config = dict(
    model='image classifier',
    dataset='Sentinel-2 satellite tiles (TerraMesh)',
    train_examples=72500,
    image_size=24,
    crop_scale_min=0.7,
    horizontal_flip=True,
    translate=0.06,
    color_jitter=0.1,
    cutout=0.25,
    targets=['main land cover'],
    num_classes=9,
    arch='mlp',
    layers=8,
    norm='layernorm',
    norm_position='pre',
    hidden_act='gelu',
    layer_scale_init=0.01,
    moe='top_k',
    num_experts=8,
    moe_every=1,
    expert_mlp_ratio=0.5,
    shared_expert=False,
    width=512,
    experts_per_token=2,
    label_smoothing=0.2,
    loss='cross_entropy',
    optimizer='soap',
    beta2=0.99,
    learning_rate=0.001,
    beta1=0.95,
    shampoo_beta=0.99,
    eps=1e-08,
    precondition_frequency=20,
    max_precond_dim=1024,
    one_sided=False,
    adamw_lr_other_params=0.0012,
    max_grad_norm=0.5,
    cautious_weight_decay=True,
    max_steps=24600,
    batch_size=128,
    epochs=43.4,
    lr_schedule='step',
    warmup_steps=4920,
    weight_decay=0.2,
    adamw_weight_decay_other_params=0,
)
Rows from block 3 of a small image classifier, named by matrix and row number. Rows with one number within an expert belong to one neuron, the router's apart. Each number is 500 + 40 x the weight over its row's rms, rounded and kept within 0 to 999. All counts start at 0. Numbers have three digits each.
Before each expert's rows are labels from the 100 images, of 14976, where the router gives the expert most weight on average: "strongest on" is what is common among them. Only what is clearly more common there than usual is listed. The data: Sentinel-2 satellite tiles (TerraMesh). In brackets: how many of the 100, against the usual share in percent.
# router: router (model.blocks.3.mlp.router.weight, 8x512, trained with AdamW), inputs 206-308
# up: expert up (model.blocks.3.mlp.up, 8x256x512), inputs 206-308
# down: expert down (model.blocks.3.mlp.down, 8x512x256, transposed), outputs 206-308

# expert 6
strongest on: clouds (42 vs 15.5); main land cover: water (37 vs 11.2)
router.6:491489495509522528467518532473484520504451451519467517431486472454479514439517460644503472528523488550476470529492517537526486497484411374509513555506486510463511440500471402483520574524513508517492500463516479458448593522431458569459499491505563473492477524521495496455471492506518471452511588512431453468546
up.9:493520570421531489455555521485472506484492433532481479491428452514460519516514562404544483404450546465479462417471568565521535473475432503543444491459491538528623480454497526500479571487525525458495467509510431494469519449452556476490481434505466538537510442457568483481472501483537485518509504475500536492450
down.9:557483505508461454591539510500474474506493494505455523558541508475540508493532454515482488512467488533571496457471504537457466557475586408515463526489514494503473441459506480469568480518523433524482475529493557481632466465479494514482487521495496466507498483605495509504529435466542525491506405587519530512545
up.10:509431469536509548446502511489512499510518495460494522506495501520475507519450528556501492518421533435549472526482482529466532491561451443437498503465481426515541500542454449526500524526491476491575563491491514489472566541449483482518547487481507541481521509602510487517535473514485466512497461535498449511473
down.10:448517484521519536483484471550461506526489502421438484462523490463522463535484432490519459432505515447475525421510450472493495509510498473415454484489456458563440522485558631511551483374439502496512505495495430502398500528489528517458484505509482459470462440444511562530506478484555537486503509506494441489531
up.11:548463555586485570529496532513532526521508452574492481587521518544492600493533481606484532520518466567527500476523507513529512497586498596545516588525447486545496468524527448548439534501518489534533482501525487428523489546464477451562493460469467504579494484435478455479448557547497556470499441504454457484521
down.11:581514497553502412493515530532541500495462549479512490512550564460436504518472502493483452467498542516495547483492502532475495468507491380529413432498461447489502477524464501507451515547471470494519517482526482602445392512443501440439493539494456540472561455548436523455513485496582486482460495507503418483505
up.12:460514487524435508512477541527503477515524486455541537482482489543564604480477480470466531493504510537562542528492508558496503521459490441563538462456500453485463501462490485494478478572505527531439460489512452509479503487492496556539479532495492555523529492481470441514473519454510388529507417472454432506502
down.12:412507491479554537587522501521497456566487459505555522510531439587497533441476593525538500526458556488453487543562491463495498525479458505513519530471512441539487495497440543479493483451482450506433450495529508484523462507573512454461627468488523437492466487510531502440418521486516502462459406471522482458519
up.13:588479505553446591495496429492493507498443519457486531512481411547508503480479487487536442457509522512451560456565497486504532522565497415497557459526470469519550490424459467515527525460522441497518519510514469472419516443527491478448521491542508516484508553512477501555516521553401501544465495497520558526472
down.13:464527477466515457494450518477483470506481454490506512583445593464488508569475524426511514439475515492543406512504549511587484523550541519500470478483479546478474444452531533477479484486481526552528484541527463530570468529513544543512493517489495495498505535457511520525541520501527566494573458516525457512495
up.14:600522438454508543460481516436510488509508511471532485539536432491498517487468553530541472463548431469507565424506481512575518423531535580450477477508519467494524469549470517503551519566528533525433494511539513489456442506548479514533509508481591510481482532498506485553500504516448481473472476496492468499636
down.14:463512530528495538429474572481486478498519490518416501430535542422600533409436536492554461576523462496545509511496486554515486491513461464581431517485565510490528504433495613495513482492524465497468516470509516489475477494527617467515440533517521450531499496514524553544504521477500364441540407482477541489505
up.15:500425466491527544524503565516472536484483470508451536526464507458558458427474553514516514474426467496588493540480491520518526535469487364501464490531510519439537416520470457566487499432512479463374533563493567490474536512510490461527464543516478553469458498529521522477548506500492511431564585503517441502541
down.15:402442574490469444507425467519481508464498456536514462526534493553510508479507454584403513552520514539551456501486550566555469529556510542538431460480502540442453474548541549492518404539484484536493528545547449537461529510516429527510479526500477536574454557534511501499475505545477525488529509456492545510476
up.16:520493507486503458526471532471449518519510576434504493530519577524510426528579589528483508480477498543505503499434501483456542474491466520507451511445491433479525454540457480593499565524462446474504505544491475544492522599549491467484527519475500474444474519540523486514536461504512603444557492496436547554525
down.16:487528546468523556510559477506561465518540443397542464488529565522525564511454475473489534535521528516594439563544477540475552482490533469489548489448510501493510515473500562501578510447510516539437497507557528502473471466487499467469525612550476517525498527447442486525433558517475540487498499469517489477485
up.17:490493535476523475471524451497506540528511547493485514539452502556454516480484481487477458520492528493533492374512452538541506447520453537537492507506501559483526522473475452536417554539522518449527508521539480573472585535519466509478463479498543478510557489474521477505508439488479523506485480491555528502502
down.17:522564504391538477436484508503538496488511487430501463506519513502527500549485468485544482470470508568471533515445513514523545452412456473462488516488430514461482538526455525505542433479484556507497492524499558480439462489592480488551615522504458414473565545572497524446459543532520496545501620524447464540441
up.18:497484510451494419490576457476505547460504539506480538476442473454533494500490494476513490408494475501495505452511476554481507510577527591539603518523483466467528435497535605483476618471504465463477509423542492483467478474543496456519467445508471517544427496472522493515473539550535565455560609479498502473439
down.18:488505453460492512473561462469560453515494521498443508549498534555580524460547460442519537449514497570455525509526421574498519464456552544572429533504501476469485461553405407507487410466520534477531520546424451497493578508571485447470545488477550542480470490531544524516539425509559407455535421507471416565481
up.19:493500487506475523533517501475468467492488479517462458441490492511531550502514488542512483460442555424504480528511572545474486438523479532498482520508508433489535528528489407492526489554570517495535452504514494527490475438474548456514509528532491527512514443536513476518552484505534484550493412481474416569572
down.19:458456451541459561545527493455550508492550521480443494456475479540464554498539524432472527439510541530553506484504540474558515480510507455527461499437563432515514523589513591528455499515514583555504550475511480510483556536496434512496511516502420484543539514537536533467512441492481506564534461466484513421470
up.20:526464490484524510519470512462478506561488489471526514401573476528468502486559484457516532397520510503473504452527509447511489504494573454546442552465444493531416557513589490526504528522518512497505442476489479509522474427504491511461461454492448582515556507428459433498460475511430478534491500476463506558515
down.20:475424549454465540488473514471480503479552478464525513443502494460500470511528463460490508464500471535497410451488531459460483451549453496477523389510434501522555523527515505549506413448482507561474570524496465530517513465612489482528549515541523492498494444588550473517573569413560488562402440519548634510468
up.21:470430512481485452575484512513531476518519471512414512508572410511488486512475515573515440515500497536455504539506441538509451496472505511503571500554507493540530499542467451469414485465533537512525502477520520549498572510562576533511511544470512485532533506469486584450484537551493579529523511520570551484472
down.21:507500511454512534536600517542477545532484531511477454516540436485429538470513484487573547530518429465462561562471488446512519488481542435570430475513456574514438553480504526546486509585526474509504514505445498499457449526462494463507571503486471502462489566465486517570508527471528521553521558488517491457491
up.22:453515502451498462488531453544564414514516483472442442481462486456489478528510531522521535512502513524452547474467525524486528527525499329523514488536487528465470540483485468520506583466501526494559500502482478459499457456534510489481520500534488544453482509494533510486507461507449486605517462530411550514481
down.22:506519504503559479529537472496577468473528504469560520450502488486485551503494417493500485512478533586528505531558553482547526512536476535453507534434539531469533506512449476475456529419503434523523466494536451484480465460451470528501485491514491517486453476492468498515506485537487542504477489509469469534464

# expert 5
strongest on: trees (94 vs 58.6); main land cover: trees (65 vs 19.6)
router.5:523532573477462511554549525493495559436529431513491501432500497530551468488499589487545479562497528526537502462511525461523544493514538450562500525516507492519512531495505458503435497504431552477487563487478420508493434477529523465516530517417537564545531446460565470481495472513486605488489534504476572528513
up.9:490504500465473486492441410498548520500468524455517467424509527550456475485481492503439475492443465473516463491493476483494450506472454604509508492489525411513497511574522537525509490434444475493498581519520514538532507514443480514501479474489500545573480510544450482494487523484463556478526507519506532481463
down.9:524504531537460506467481539432494516527439510519501521528447535483499483564503376580539521544513483521543501472458466514485462487493500554537500511500525534490524438525516519544463536549535429518514448533478448406572451526458532478487551464469460501493519461494556530489499475463498599457555452557538434478497
up.10:511495500579482489528514491544462481521546532473455505475491559494499470425497541496555485606510490499561497521495437485536540555474500560527513457473511502418518534496470468509449429533521481528481601484516504411475493507461557458565472538481508450554490465515483509512522444481462524510557651490481440543547
down.10:590491605508472511459474459483453500552555453517514493597484472473532527511514519488465628451482502589612472464528473545515548518516452508538516457516488440494497510421526583517480421485570518505509600453517558506459481500477513464489495511434521527512533526542455509454525492537503518493513418496518602488489
up.11:511538559468439565471500542503445443483492530489457524461505473543503401438493538501534498452468538501467446442509491482515485473470534455471512554542443536510498462497461425547526550601480458453447488495441501523528509440483508477514507472448527536523544479471532462546535537533515552461536523578512478557501
down.11:483511507459530464494517489523495500548506461571566504367530527497500521496485502499447483522474508541509462508518534545508491512524416431615514603496512533439463538449497593552483526495489548548505520515488503524514510480519498511522479498521486488496542480451520497466463490490454493493530445526451425514465
up.12:539479485457471542520509496515472425511577532533522469562481544424488511519531461501454492524487514552467562485480482435427458463460520464472558516479526577504504547457552460447534508518509490491532565536465492541507571471447471481511462439483540547491517473539513538490466544475426514500406472530532487534459
down.12:499548471426522509480488469555483520494491571403483507475444478483521493517480550488470486446487521470497506548487443503498482474484446522532545436463456492513500540520398570467499509439459402495452526507423463473483481516570500528515485455516497509468533508430505539469465505520527451484509451521466456496555
up.13:517549534446520486507497510521499491537543513479553505566525486473550430498504523474460419477464471511476521370495480489487482523541458495495475491504402495552483495496509467472465512452419568489489420492519497475477465491516512471484476531461582496514491469521556502550459437533428495539497453480482452447397
down.13:442473491483442509474550448519533518476531529513524529578450384505478512544501506508461511546527557525510509429477485541509519478505446536486481465518490466460471381541465644554523543503501479415522546480486566481525558516546468477464550502483482458491563511429544547510493556535521451552526489529500501511482
up.14:523398501478488543462567540527480546543520615420541537501502500500440517447516543431588512548482485508501532456495494562486533477497538465582421479571516476472465470486462570479486505603495492559439497456426461499507559553469424516493529517472481541538419514364538424449466460459514533566500461426560498473458
down.14:513530510485524535455481529440532512452490527491463533498480465445513494470454548514473506585507490485412503385504557552486456517511565494565583561497534452529488421461540415417510540471461463517568520544463481453519531519484514481522455542467506488536468470506425483556550511528490494506448493524492500474536
up.15:482520511460462455444449498530506540510547485466487444428475509478415526485508464501454536532498503627506550477497536558499491518542502541497494493527483415491506517508462520504457534510486559498546485508542462457497453544491518512485503516523450580478546518491538541517427522531482457513504493547388435502462
down.15:501517574465528481498512500539519514516475490520512510482479507479482480465471519525485542434539493557491476502533521560502487516491522530507468515541467467463549500430442508502493528527515500518515483576397489489579497500522489534553527495567521481535482395447563566486456472472512442496471388511535549545394
up.16:520453469477544485463547481505546539486450503455442490541453535480448527555543429454522507501529517503471426354469536504517554501488508536482522521552502506494510485503473513543490552464478528446447489553446445570509420553481490528480520513500522505522490508534483497453615426505499452493507563590506504508539
down.16:437450617539476537484519534514484507468499438481498527536569474512560502514524541556505480519468499610484522484488531546524456424514496434509472512565500443478500440432509508499573484533499455501488475495498474502521503502541566553490488486441480466518450477420499482527500452474535587530510542498540529463532
up.17:485457550565432459509535495509562524545528440499434465500518470467499467480476496503466481408522446519436515498483525513501556491520461534499501454554428475491515472523554540498577565453502554496524468531478465472530574471509512511514483529553490432477492497534519599510542508493498509522468502486521518525418
down.17:459496447530460476512475505486482455523470544498456487566504505501508499498484516631493464559535512523406510617514470501500533447502396489491478484525466509474515475459560476424462451484511427527526544461484470510497464503595488456499470521465491525554469518539451483518494558452492458581530585489484475494456
up.18:489418570563500530540489474492515508409453521474437462469522514545585535463479498502440462520500521492477524531496525433498530516464528592493598452485541544483544498506556418518496523491548492484542563495502538486532558466568507500499503484510507449489463459501510471525521494510549573452550424508520550524457
down.18:498485511518532473510516559517450539480526482419601518485432461455456527440527523453520430527510508466433548550491512475586501560497589479457410549451565526564496481540524549444582458480451503450500567535562479484568451512521467532488553476536459508492556513433521538541517513526489554632495469546516448507543
up.19:526511515411491489456490479460489482531452476553446444424524439450539487510475474553507470544491500456486491445495603627433537489522506445512440459458538510475461523467495432435463539513550488534538516579521465508560484452471447437534514550476470473524497482465498556527483430488501468484483516527524498493443
down.19:485492518503534502545494500457501475489467581537435518443493444506523504507465511491469466505491442474571498537499523553510458472501488503493525468471511450512493510543463378452576508531490461526531414406558473501521490522474491517508481579529548503450475502558561514473504552478568449490453465504498623416504
up.20:503437504514517401507571520502588502474519446498519469422522453451507461520474452446478519446485492530513495496484539418462498535546542499512454506528461553498540401445519472537528524563497473524508496470467495558529489505523413436481487567540425480454451482510529536493493470473448433485493542491493500508500
down.20:525525534471455510485460491494529446482507500464471476521569558600577522491559456510496495533493480530533532525493515408518535473619510514474479466438521430491516524493430556500508499496493469453457469506525499467506481443442482590510536448520462544527526489430559508485526465520563554457432514456479523478563
up.21:517535514537536602524480484528470440509465517492540539530520552492493508536440534437525514432544592451561474452477511546497470549503504487498511469517540463456477466491520511501505493467450482496454588506514530518478550512552504477571455508484502506497511475563567503536552484483443527490514508498486493518524
down.21:512501469463470481518543448528464546507503495529546510578507470485478531474528503465466471479504564456494467544490477565487562559488469526555447540463453479495490470442534525492472558493553487545489529438511500540641447496436487519487505469513603536508556502499510486509489457552496471474533457473495534504493
up.22:501452447546498528454495487484507458533491566404535509524464546449488522467486524530475465474563506432537472507534466503440467539445584554461475494501501497490478503473552462488466499472499456414492451425495469470650519491477513529509483470523449602556471535503521489486471455509472479475511508465471526558537
down.22:579511535500464549514512525479536508512490570528532526514487481582519550511523553471444544446470528495566443502607446570494538491526604497479531477531509439438453460481446475590540425467514467494562547518465534525455418479483508495491510448484492491476468472480483572462457548529477484467477535478476479455509

# expert 4
strongest on: crops (70 vs 38.9); main land cover: crops (45 vs 20.2)
router.4:485591536442528459505541501494572507541491448536469501470486507499487526492497530460458524419515537497533517472513511539543534491528474559518460485468491429488505527501519517544496510508484485490490562448525500526545502473563480498502531474515463481505541555472525427499564469521533570505452473525479511486422
up.9:522463445493498497544396512533532556430471510484495470550475549477487562491486513547534473545460575493493511528478502493492472419489505384492525491479438526481486421493510543499532453436489489485492503490465477460446506587464574535488503495462503519467499550530487468528456526471494577433500516519499537536535
down.9:483473548459514517526524409522532512522491473511512521565512460543548555497518514461508526562509471466494426528539481469550413453560472414435494492449559465531474521480426556475515580475487480472453537429551535454472461514506505471522564504431444537499468508574463526416511529453481477500498433453502462505578
up.10:543509485540477424505489495520437512478479555529508519560478458483493444485531584535489468456505541432506533558537412502472461519514480513440532509483469523530471614466445506456511472558500473452515469559514510533521453544537513494478521524522572367490493467486462470524508497528392430487488504449466504482525
down.10:498503528462498478494494491501512511538474516498393487449540475536544557476526497479476467440504494511491595634488500435463444489505439513493465533509468486484500527557468520501510493483523459461540498546508511537549502499502490439455439505465537442494504521490387471532517513550496508433462438492427545508522
up.11:503514451577498514498456510523550460550467523472510444538508522473523493471440494615473571436533528496519539447477507483511452510498463522500483417563527540522487515489526543557574556508531533569490472501491525479518467525491516520496537552507500553503472501475513516528481491482460516501526518500541466545556
down.11:502442499491530517512479519534459470526504480570552465459504510472480495464499461448415509500506559507546489520507515493492508482477463560483449633516508505512509507451515434488439512546554484536520501480504468508534543464498518470451486470551445464491473512464465451454478518535535661459456519513473569501476
up.12:519427488468513472497502455482516533511451526486414545566459581489507464531486450531484487456513555471503523489517545490445541550464484483523448534544495517492544463491549541552509529468507470556459549499475539557515440502474482532501489505457495469520467473454492516487505454581557494485493490457495495526517
down.12:540533449548562469597510510423465500485501482457463519449487497547487517516483436434469521545485509520534498459527460465513480535516415486542567496499441512498468531400512394515496509483452530521493481407522482448564482538585519520530435482516529486430505545518447539557502549454525460469479539484474478509515
up.13:466455515479510509496510462508485503496474512511483503586471471481491537453567505514467494500517509510576496511526490518517484487537506549509536597549477556512420470542427514472567490526493470446470408502468469518481564529566445510519506520536558430458517436502497499567520480558475639473450456517521451520531
down.13:567526506519540525459563436419530470488422539471597511417522566474493515468579494523420512486512495494580477566486537534493494470519586557516541452483510469491511442505500519488439454440480474542529567490463434466454512496605489494501441444485535501451486478515509489488503464481534522475473471521506589463524
up.14:501495498500487463539473466509541481543407508526470449504506428539512474478436505524501492401517525473529502500560544584447506491388513512510594488522523536501472542467498530558448412512546500489512496503505535517501543459571575501450504495548541519488521514570545555509538481482419544521516502593409482536508
down.14:486476585530482543485498556491538502480501511532547485581441528487461542530539532534553425492501541543469435509520462446512435501508507432527539523402549520517474456459512577461534553481507480472474522503461487490506526514554446499532485519484498531476499512466555512496521498499498384552474586496459613488512
up.15:539415517446479483557503517485495532461494382504485522553473436430533522467523523463468498468503558481531463507503501558505509458492470492502522501488499544476532395485431446461515572502499475454534560389563473520519506426557459560505579465488517520498516521494475470433507478513574506494497484564475514483401
down.15:445457490520466462480520557500474461543519507467470503530460481562498516554495348432451538513506508427505535491542466506549482514516527462499530512486522429501497502554548555460491457605500458480530579513543491520480456446479487529448513496511467501483475524537508509459535458472471554519494498517496457500516
up.16:529498451530533477464514506457416466538521488472488478501479511559512499468423502439502456430456536459450474463445531498466422569480576503461468427544513563486519510494505493536529473493457519480512509485454529453417529552421522480580523498577507467506478440501553494520489498468542492501478432507520508464395
down.16:502441534519507476567430571523514540523533516506503513501528520511470538455527533594497556454495472488499462518436477432484525466497481462434482530508460441483513413509449505502556429464555464424497463504494444520547460477498467510518399464545527514475452562502486489518514471558535521509474452526509484475465
up.17:498457450493532526476479510505464513512452465452505486536541504538472545479524508450488502518477465625463537500501495514547518477475488559515523477513493459463520534481548520478422594451535499456531439490518474444567510414447490450500484502459498481542501535458507481487591513449516533567503455541490465467589
down.17:468504511463487533447544464492468528468529445462548532505504548433502482505562427546481500468470509408496566486527535499445528478514499484492574516520451500462455555441512453505495568483413510502534387518547517593520529553643436539425552526526491507539440491482467545545514536518536461463538544495523493484511
up.18:496519538575498479520520499542510534469522492500467450644543492527500501506540512505500490440535506563535559519480460492460502529563513479458552511525619487509439484579478478492475557487517423513503497487538469435487455544485481525521509550496503508454509481497561494514510476493520473553480567445482486482512
down.18:523485486532508525474514511522507453488525560500564525474486494451415516505510504411516513530492556474524543504503478466476486435472505466466510504428557568502449493437519526518472549556622493499507514482551561435484571504459510529554523538503504556500553469447508594547533456458493445496454530503517564458485
up.19:521452478454467485467494538487483500490500483420532484536504497454495464507510489514571508542516469483480497501475501514570512525510546531549543472518564495530492526447502572454547405537553484527494553528434460547493515453416509440498440506514558545525494518504535531488532494491474533465524512557468587513514
down.19:474524489500561472560537511537515540546488600525508508539487401523460496509512543541518518459442537465459577431518492478493504505480443483487474551490431517507505491508485482534540451480483472487523507489537546446462502491487488507494516575553544446480545473409444494498595548461463502461489512535549468509532
up.20:454533559513506568492551489550517463508541488447544467548485571557482477470486475554508458450533510486548479523514544551533457570596495479438481503502511492518562575575461489514503499509528472497405454498592434452523410490614494474527513499477493486426469481462476423465466505515544543500508478554396460531454
down.20:489556547502592534458463516432478528491458456523430540558540532487534425490501480552504504539457516531437484489517537514486465539519522455562450426527459494444511541594535519523535592511528468532496501423533466473492459515454501524533482514482483514479573522473536558508468495425473491548521621486542524515546
up.21:484534538494506547481499527474444501460502537455535533498453534517408572568518508511538535539465482487488459481530507532540494489506499500463488555483572560529517463496527538496510503534497499473548562425477535495514426513462521527448492515491549479544512465513498499501537445483539492435541467504514509474448
down.21:569495494494542478516531480478485514541485457485462476398533543574429526476447492499528481491465447444550517480544475494540538512464486502540365495547514484494503463448511543567423427508519493484477539446501495462565495508604596501482500545495533487441442477469519524489495518491434522475433452479494476505393
up.22:513534491493483505508483431492560553475541465557566484465483473468605523576489550447502486421529462499461476515536496491509524486482611563528546489519461493466496482495469605495441572515496518506487515451553491503534477450493475500528542500521557518507539554524463458514521547528519612483487469540476541476572
down.22:541467414512481462514532493492458459510505443414432504447522475389534512456450441390540492507553485547437437476497461524469495581466485498475548520534495483585548508504499554485542429503442450543426450445482475559563530464476451525514575452528548445489524508529530511490482528453527457589446487526519515465406

# expert 3
strongest on: bare ground (64 vs 24.3); main land cover: rangeland (45 vs 20.4); main land cover: bare ground (33 vs 5.1)
router.3:552501504466464480514494547521526462448467470474598530565538489536520442511503539426521519422511533514556498403502460487513493486489578516499511429470461553505452536434521457526437450530521487488494510520525527500539462471539461517547505545487457521474505483545546541507515522492467561486493446504464501522420
up.9:498529525485468444541499437546500496460439501535464527500481462570490510442426464509510549607484500464521427513474485481513468512431477536451447503467485486531533481479504480500477551507479512501503470490421499501485512490504558514543454463508523490473488497582462556539528487521509488548509455455420617477506
down.9:510544512552525408503522522464499418485488496510501554536556500549511536487518534519499481463519386497459525568474491464507497449502539569513500521524547496539533492580449472517486465357534480493507459448472544533436517502572517479515525479481523479496543540567461529483513572499491413493528418427517491494548
up.10:494523463499503544462526517540477482443505488501542518521490538492477469475488471527453539558522503534520532497524561453458436433534498436486471568519528569497505521545490521522530519458499512482443511614529472504490541501408487522445454514472476563567492410587484516477495507464530483508515479510533458460481
down.10:565478561491502493444556539491504494517481496495428444418479438563522471487441531560498466464448458567506528438496471490453488583525471436479517385465473527503530451505527507558514492542550531476428478464498493532456569461459497511598596472501464499457508526511523466403536538542474497459529590538461508484562
up.11:489472553460547405510527520475563460553512479510465534541468485456474527491485522456532432332543520496506499470512563482533519447486502484518545517422501544539487473484501478504515588540557476512456518447408508532483497417531526499509463455483514492511512476436584515503508499524479504496509485501440451510465
down.11:524540520527507535536485476524520478532503489451440503488524475446512480531478497475510587490523478536538503385487510514477483480430593552527542510495388483509544539482483534502480511457480557554497501510503487512528449522495532478476467494519545507507527463452504474461431543561438454479571507516542496551484
up.12:513494497503459557551527451480472522532497476523502496570536480535502512413507512497455580537460482505526501584499522537496509528498507495584437545520545531540461502573474494517517482507492498452477511556490532546503538516472474556503449525478490528466522500491493502534515518552555588571569515440529453509423
down.12:525516495503488421509501482455518479488528532533569455426464457472524557499551498602486520486493458440394471510479529492464488556498489431502567527501463457472526402453432450523489448493470504507530431507478448485503573496466453427489511489473519508458466507467504529481528486529537491497463455481521500523466
up.13:492442526525488483463440511500467555474495516470530461533569559578567490531498474489513526384494464498511469484496498509499642439573517497438526425471540481467559512511504479497459507489495420520502565499533535516545549512572506473486510528489528454512473477549519497510482504484529551464545535495558515495516
down.13:480569450462539516472487536463487427506510514577438500525507495431541502490509454484514497543493498493477541423517458559489501466516554513468458439492574495506534551486473583462537580427525553496511505535484530492443518493429468516484498504521505489538497510502516491484480488496488455473510444509507463466503
up.14:453489473499502444421500515516547529510504512489501483481527586492410480537546451481482519489497536549480480545425458468433511459560512492543545497503556524489511553549533461543533523473480464495384581534518520554548546500541462507502527439485477540553556486488525556454527521543504523541506534501423522555456
down.14:585502512511493450526423551452460516587518501520562467541595522492496517480484511437509454463517531455466523465488494508484510511504502457504570569539480515557490546490563462541441493604481470470509483438514521537457451414521527564459512486502529486523510497576467498585552555490511465497545472543532515451580
up.15:572538482540522526555436511540509524463477526442549488361455435489464462579518561487511539456532485475471588472534524502471518513521454506475539501449564536478496496506492446524466488502513464501561485521460501498469464509456485454478510561530414493526497423507506530517508464525428439561529495511525500543461
down.15:479507415506472555560510491576541472558501491489580517524486482445563475533476525450537443528539549489500493513474400511534455504439497555576531508463528426508494526409442498508535509440412610461471562477507535468476505477576552492479509472504503487508475542483559566514475475462525549519499508434474532502449
up.16:490508496491468528529511547440489534501511520467487498420518476477525527484510490416495490477482483524533506501513549510508512462513551477495485537521484461489528513521479620509475481473494546498493481496489465460481458526519477444473532463522613555444536580456512496490433526546512567476502404493511500487562
down.16:525500471448490509527512512472510535526477552552420473457495480530415512515498537516513525424545501487581459500580521509411535525491507492452540533523526550539504447489507475498486438502446465539480463483467494469477561493499512518458490396485554509497521547517473493577518495483448440510443485487479478522543
up.17:518481544553481494498519530538480489499512446465607485434483523498524491538473519525519540525536479422535531558479462517487471550508540531498502463499589446433454581479495554508479449544528452466458466431579469479541416584511487458498550507529528467402548478406502452560493475463436451537459505537509499477517
down.17:533473538520514455546533465516537523469545442470389516480503540433423489534475501521505492515481503447460465586550500503469477449536396569537492508465413519443507505427489427478420557525416484511538500498502437496474475470541449469562430499474527442524467459486531518557511519498501499495567490510484576433493
up.18:464524485543506474535496486522554525524607538519458461485568456500519483541506505486512550473451487553470533544498526530497459582547491503524419483444474524476437450513581502466461429506483476535577512567608492450499496521479464609505515451486453547501477491514471530483520465498491510491516581508553545454535
down.18:566530473478445552515456452536525532516512572490517480446487461476516484497534514546516510573489498531575510470526516516429514486573430438470540473530540450501502461511542482469532425478440525526402485483521495495463504474552502570477507467522499489499557476482481570383544491558551577516595465503487558548538
up.19:520487422526510488582484555489535484534502487443586410511517518485496499504544497548548452597450467491473548546480511536492447517518566504486513473529510486524508504516562501488475427491546489520459438503527523552470451508518470522514487509496468529561495505465508525462452510455465571458484561499529446492494
down.19:470535512485474495516564567513537399520458447580444518540590490448496518521525529542565538421455440546424462517458526460548539486530504530529546533456523488508495525425450515440437541546527492471443563498548488502576442549594505503442477477508464487538408512501533495497513475530473602618547535460504523488459
up.20:517543515536506473467508537531533463465545511476432480458508524475470434519493494454481442605517474467538532490501520508491506601428491578577580510526474510517556558543465549506504543471433501505554515415492477519515480493413490502535475512540518467469470506510475531473503545538478509499466485493476545524517
down.20:508508434559509517474495506445510541458473506505501490491469475473487489546528525439475473497431413566443542558478493444509438406520382427516464512493533548417490489477440462494498574509562546479496479515523492526511511456493449428528508506481585503547500517413510578485476580454557378510565558592465525540447
up.21:472480526414468523522485555519508462471445451529493474390546443504506560480556515496457486523457505517496482508451648530482458495534498525510503516507448557520522456537504471476463490457461551532486453577559490453450500512485521567502513584432541500488541496474497489453442482582494503475436593529458525523504
down.21:522517524465504484501452494506526487486452470469470459542438530544573496459477565495550531473451403476479463515514490439500526460486605453561545408509480461480508473456463512531449480475549550491586469506497482496476550475549555476549481520433515445522532472448435458478508483529466500509489547499503544459430
up.22:544559481520488438490494520533513410445549482474489530595532462563508472458503541462527520483515504568543527473498497545524532497517566503466522462531507486447507501503510479526439531528503453525508463532507468554499567418501463522522499527493503512472513503432489504564465503503527499499497571508485504519409
down.22:599597542494456484479499519478514462447540498458502525424510412477546524478493471525450542521515545496540490551483526443508497414441531515532461459461485530472520536604507458484554439439516528539520510489534495491462521496405560488516516540506484516517498475528453504519481557490527531522484487533532473477467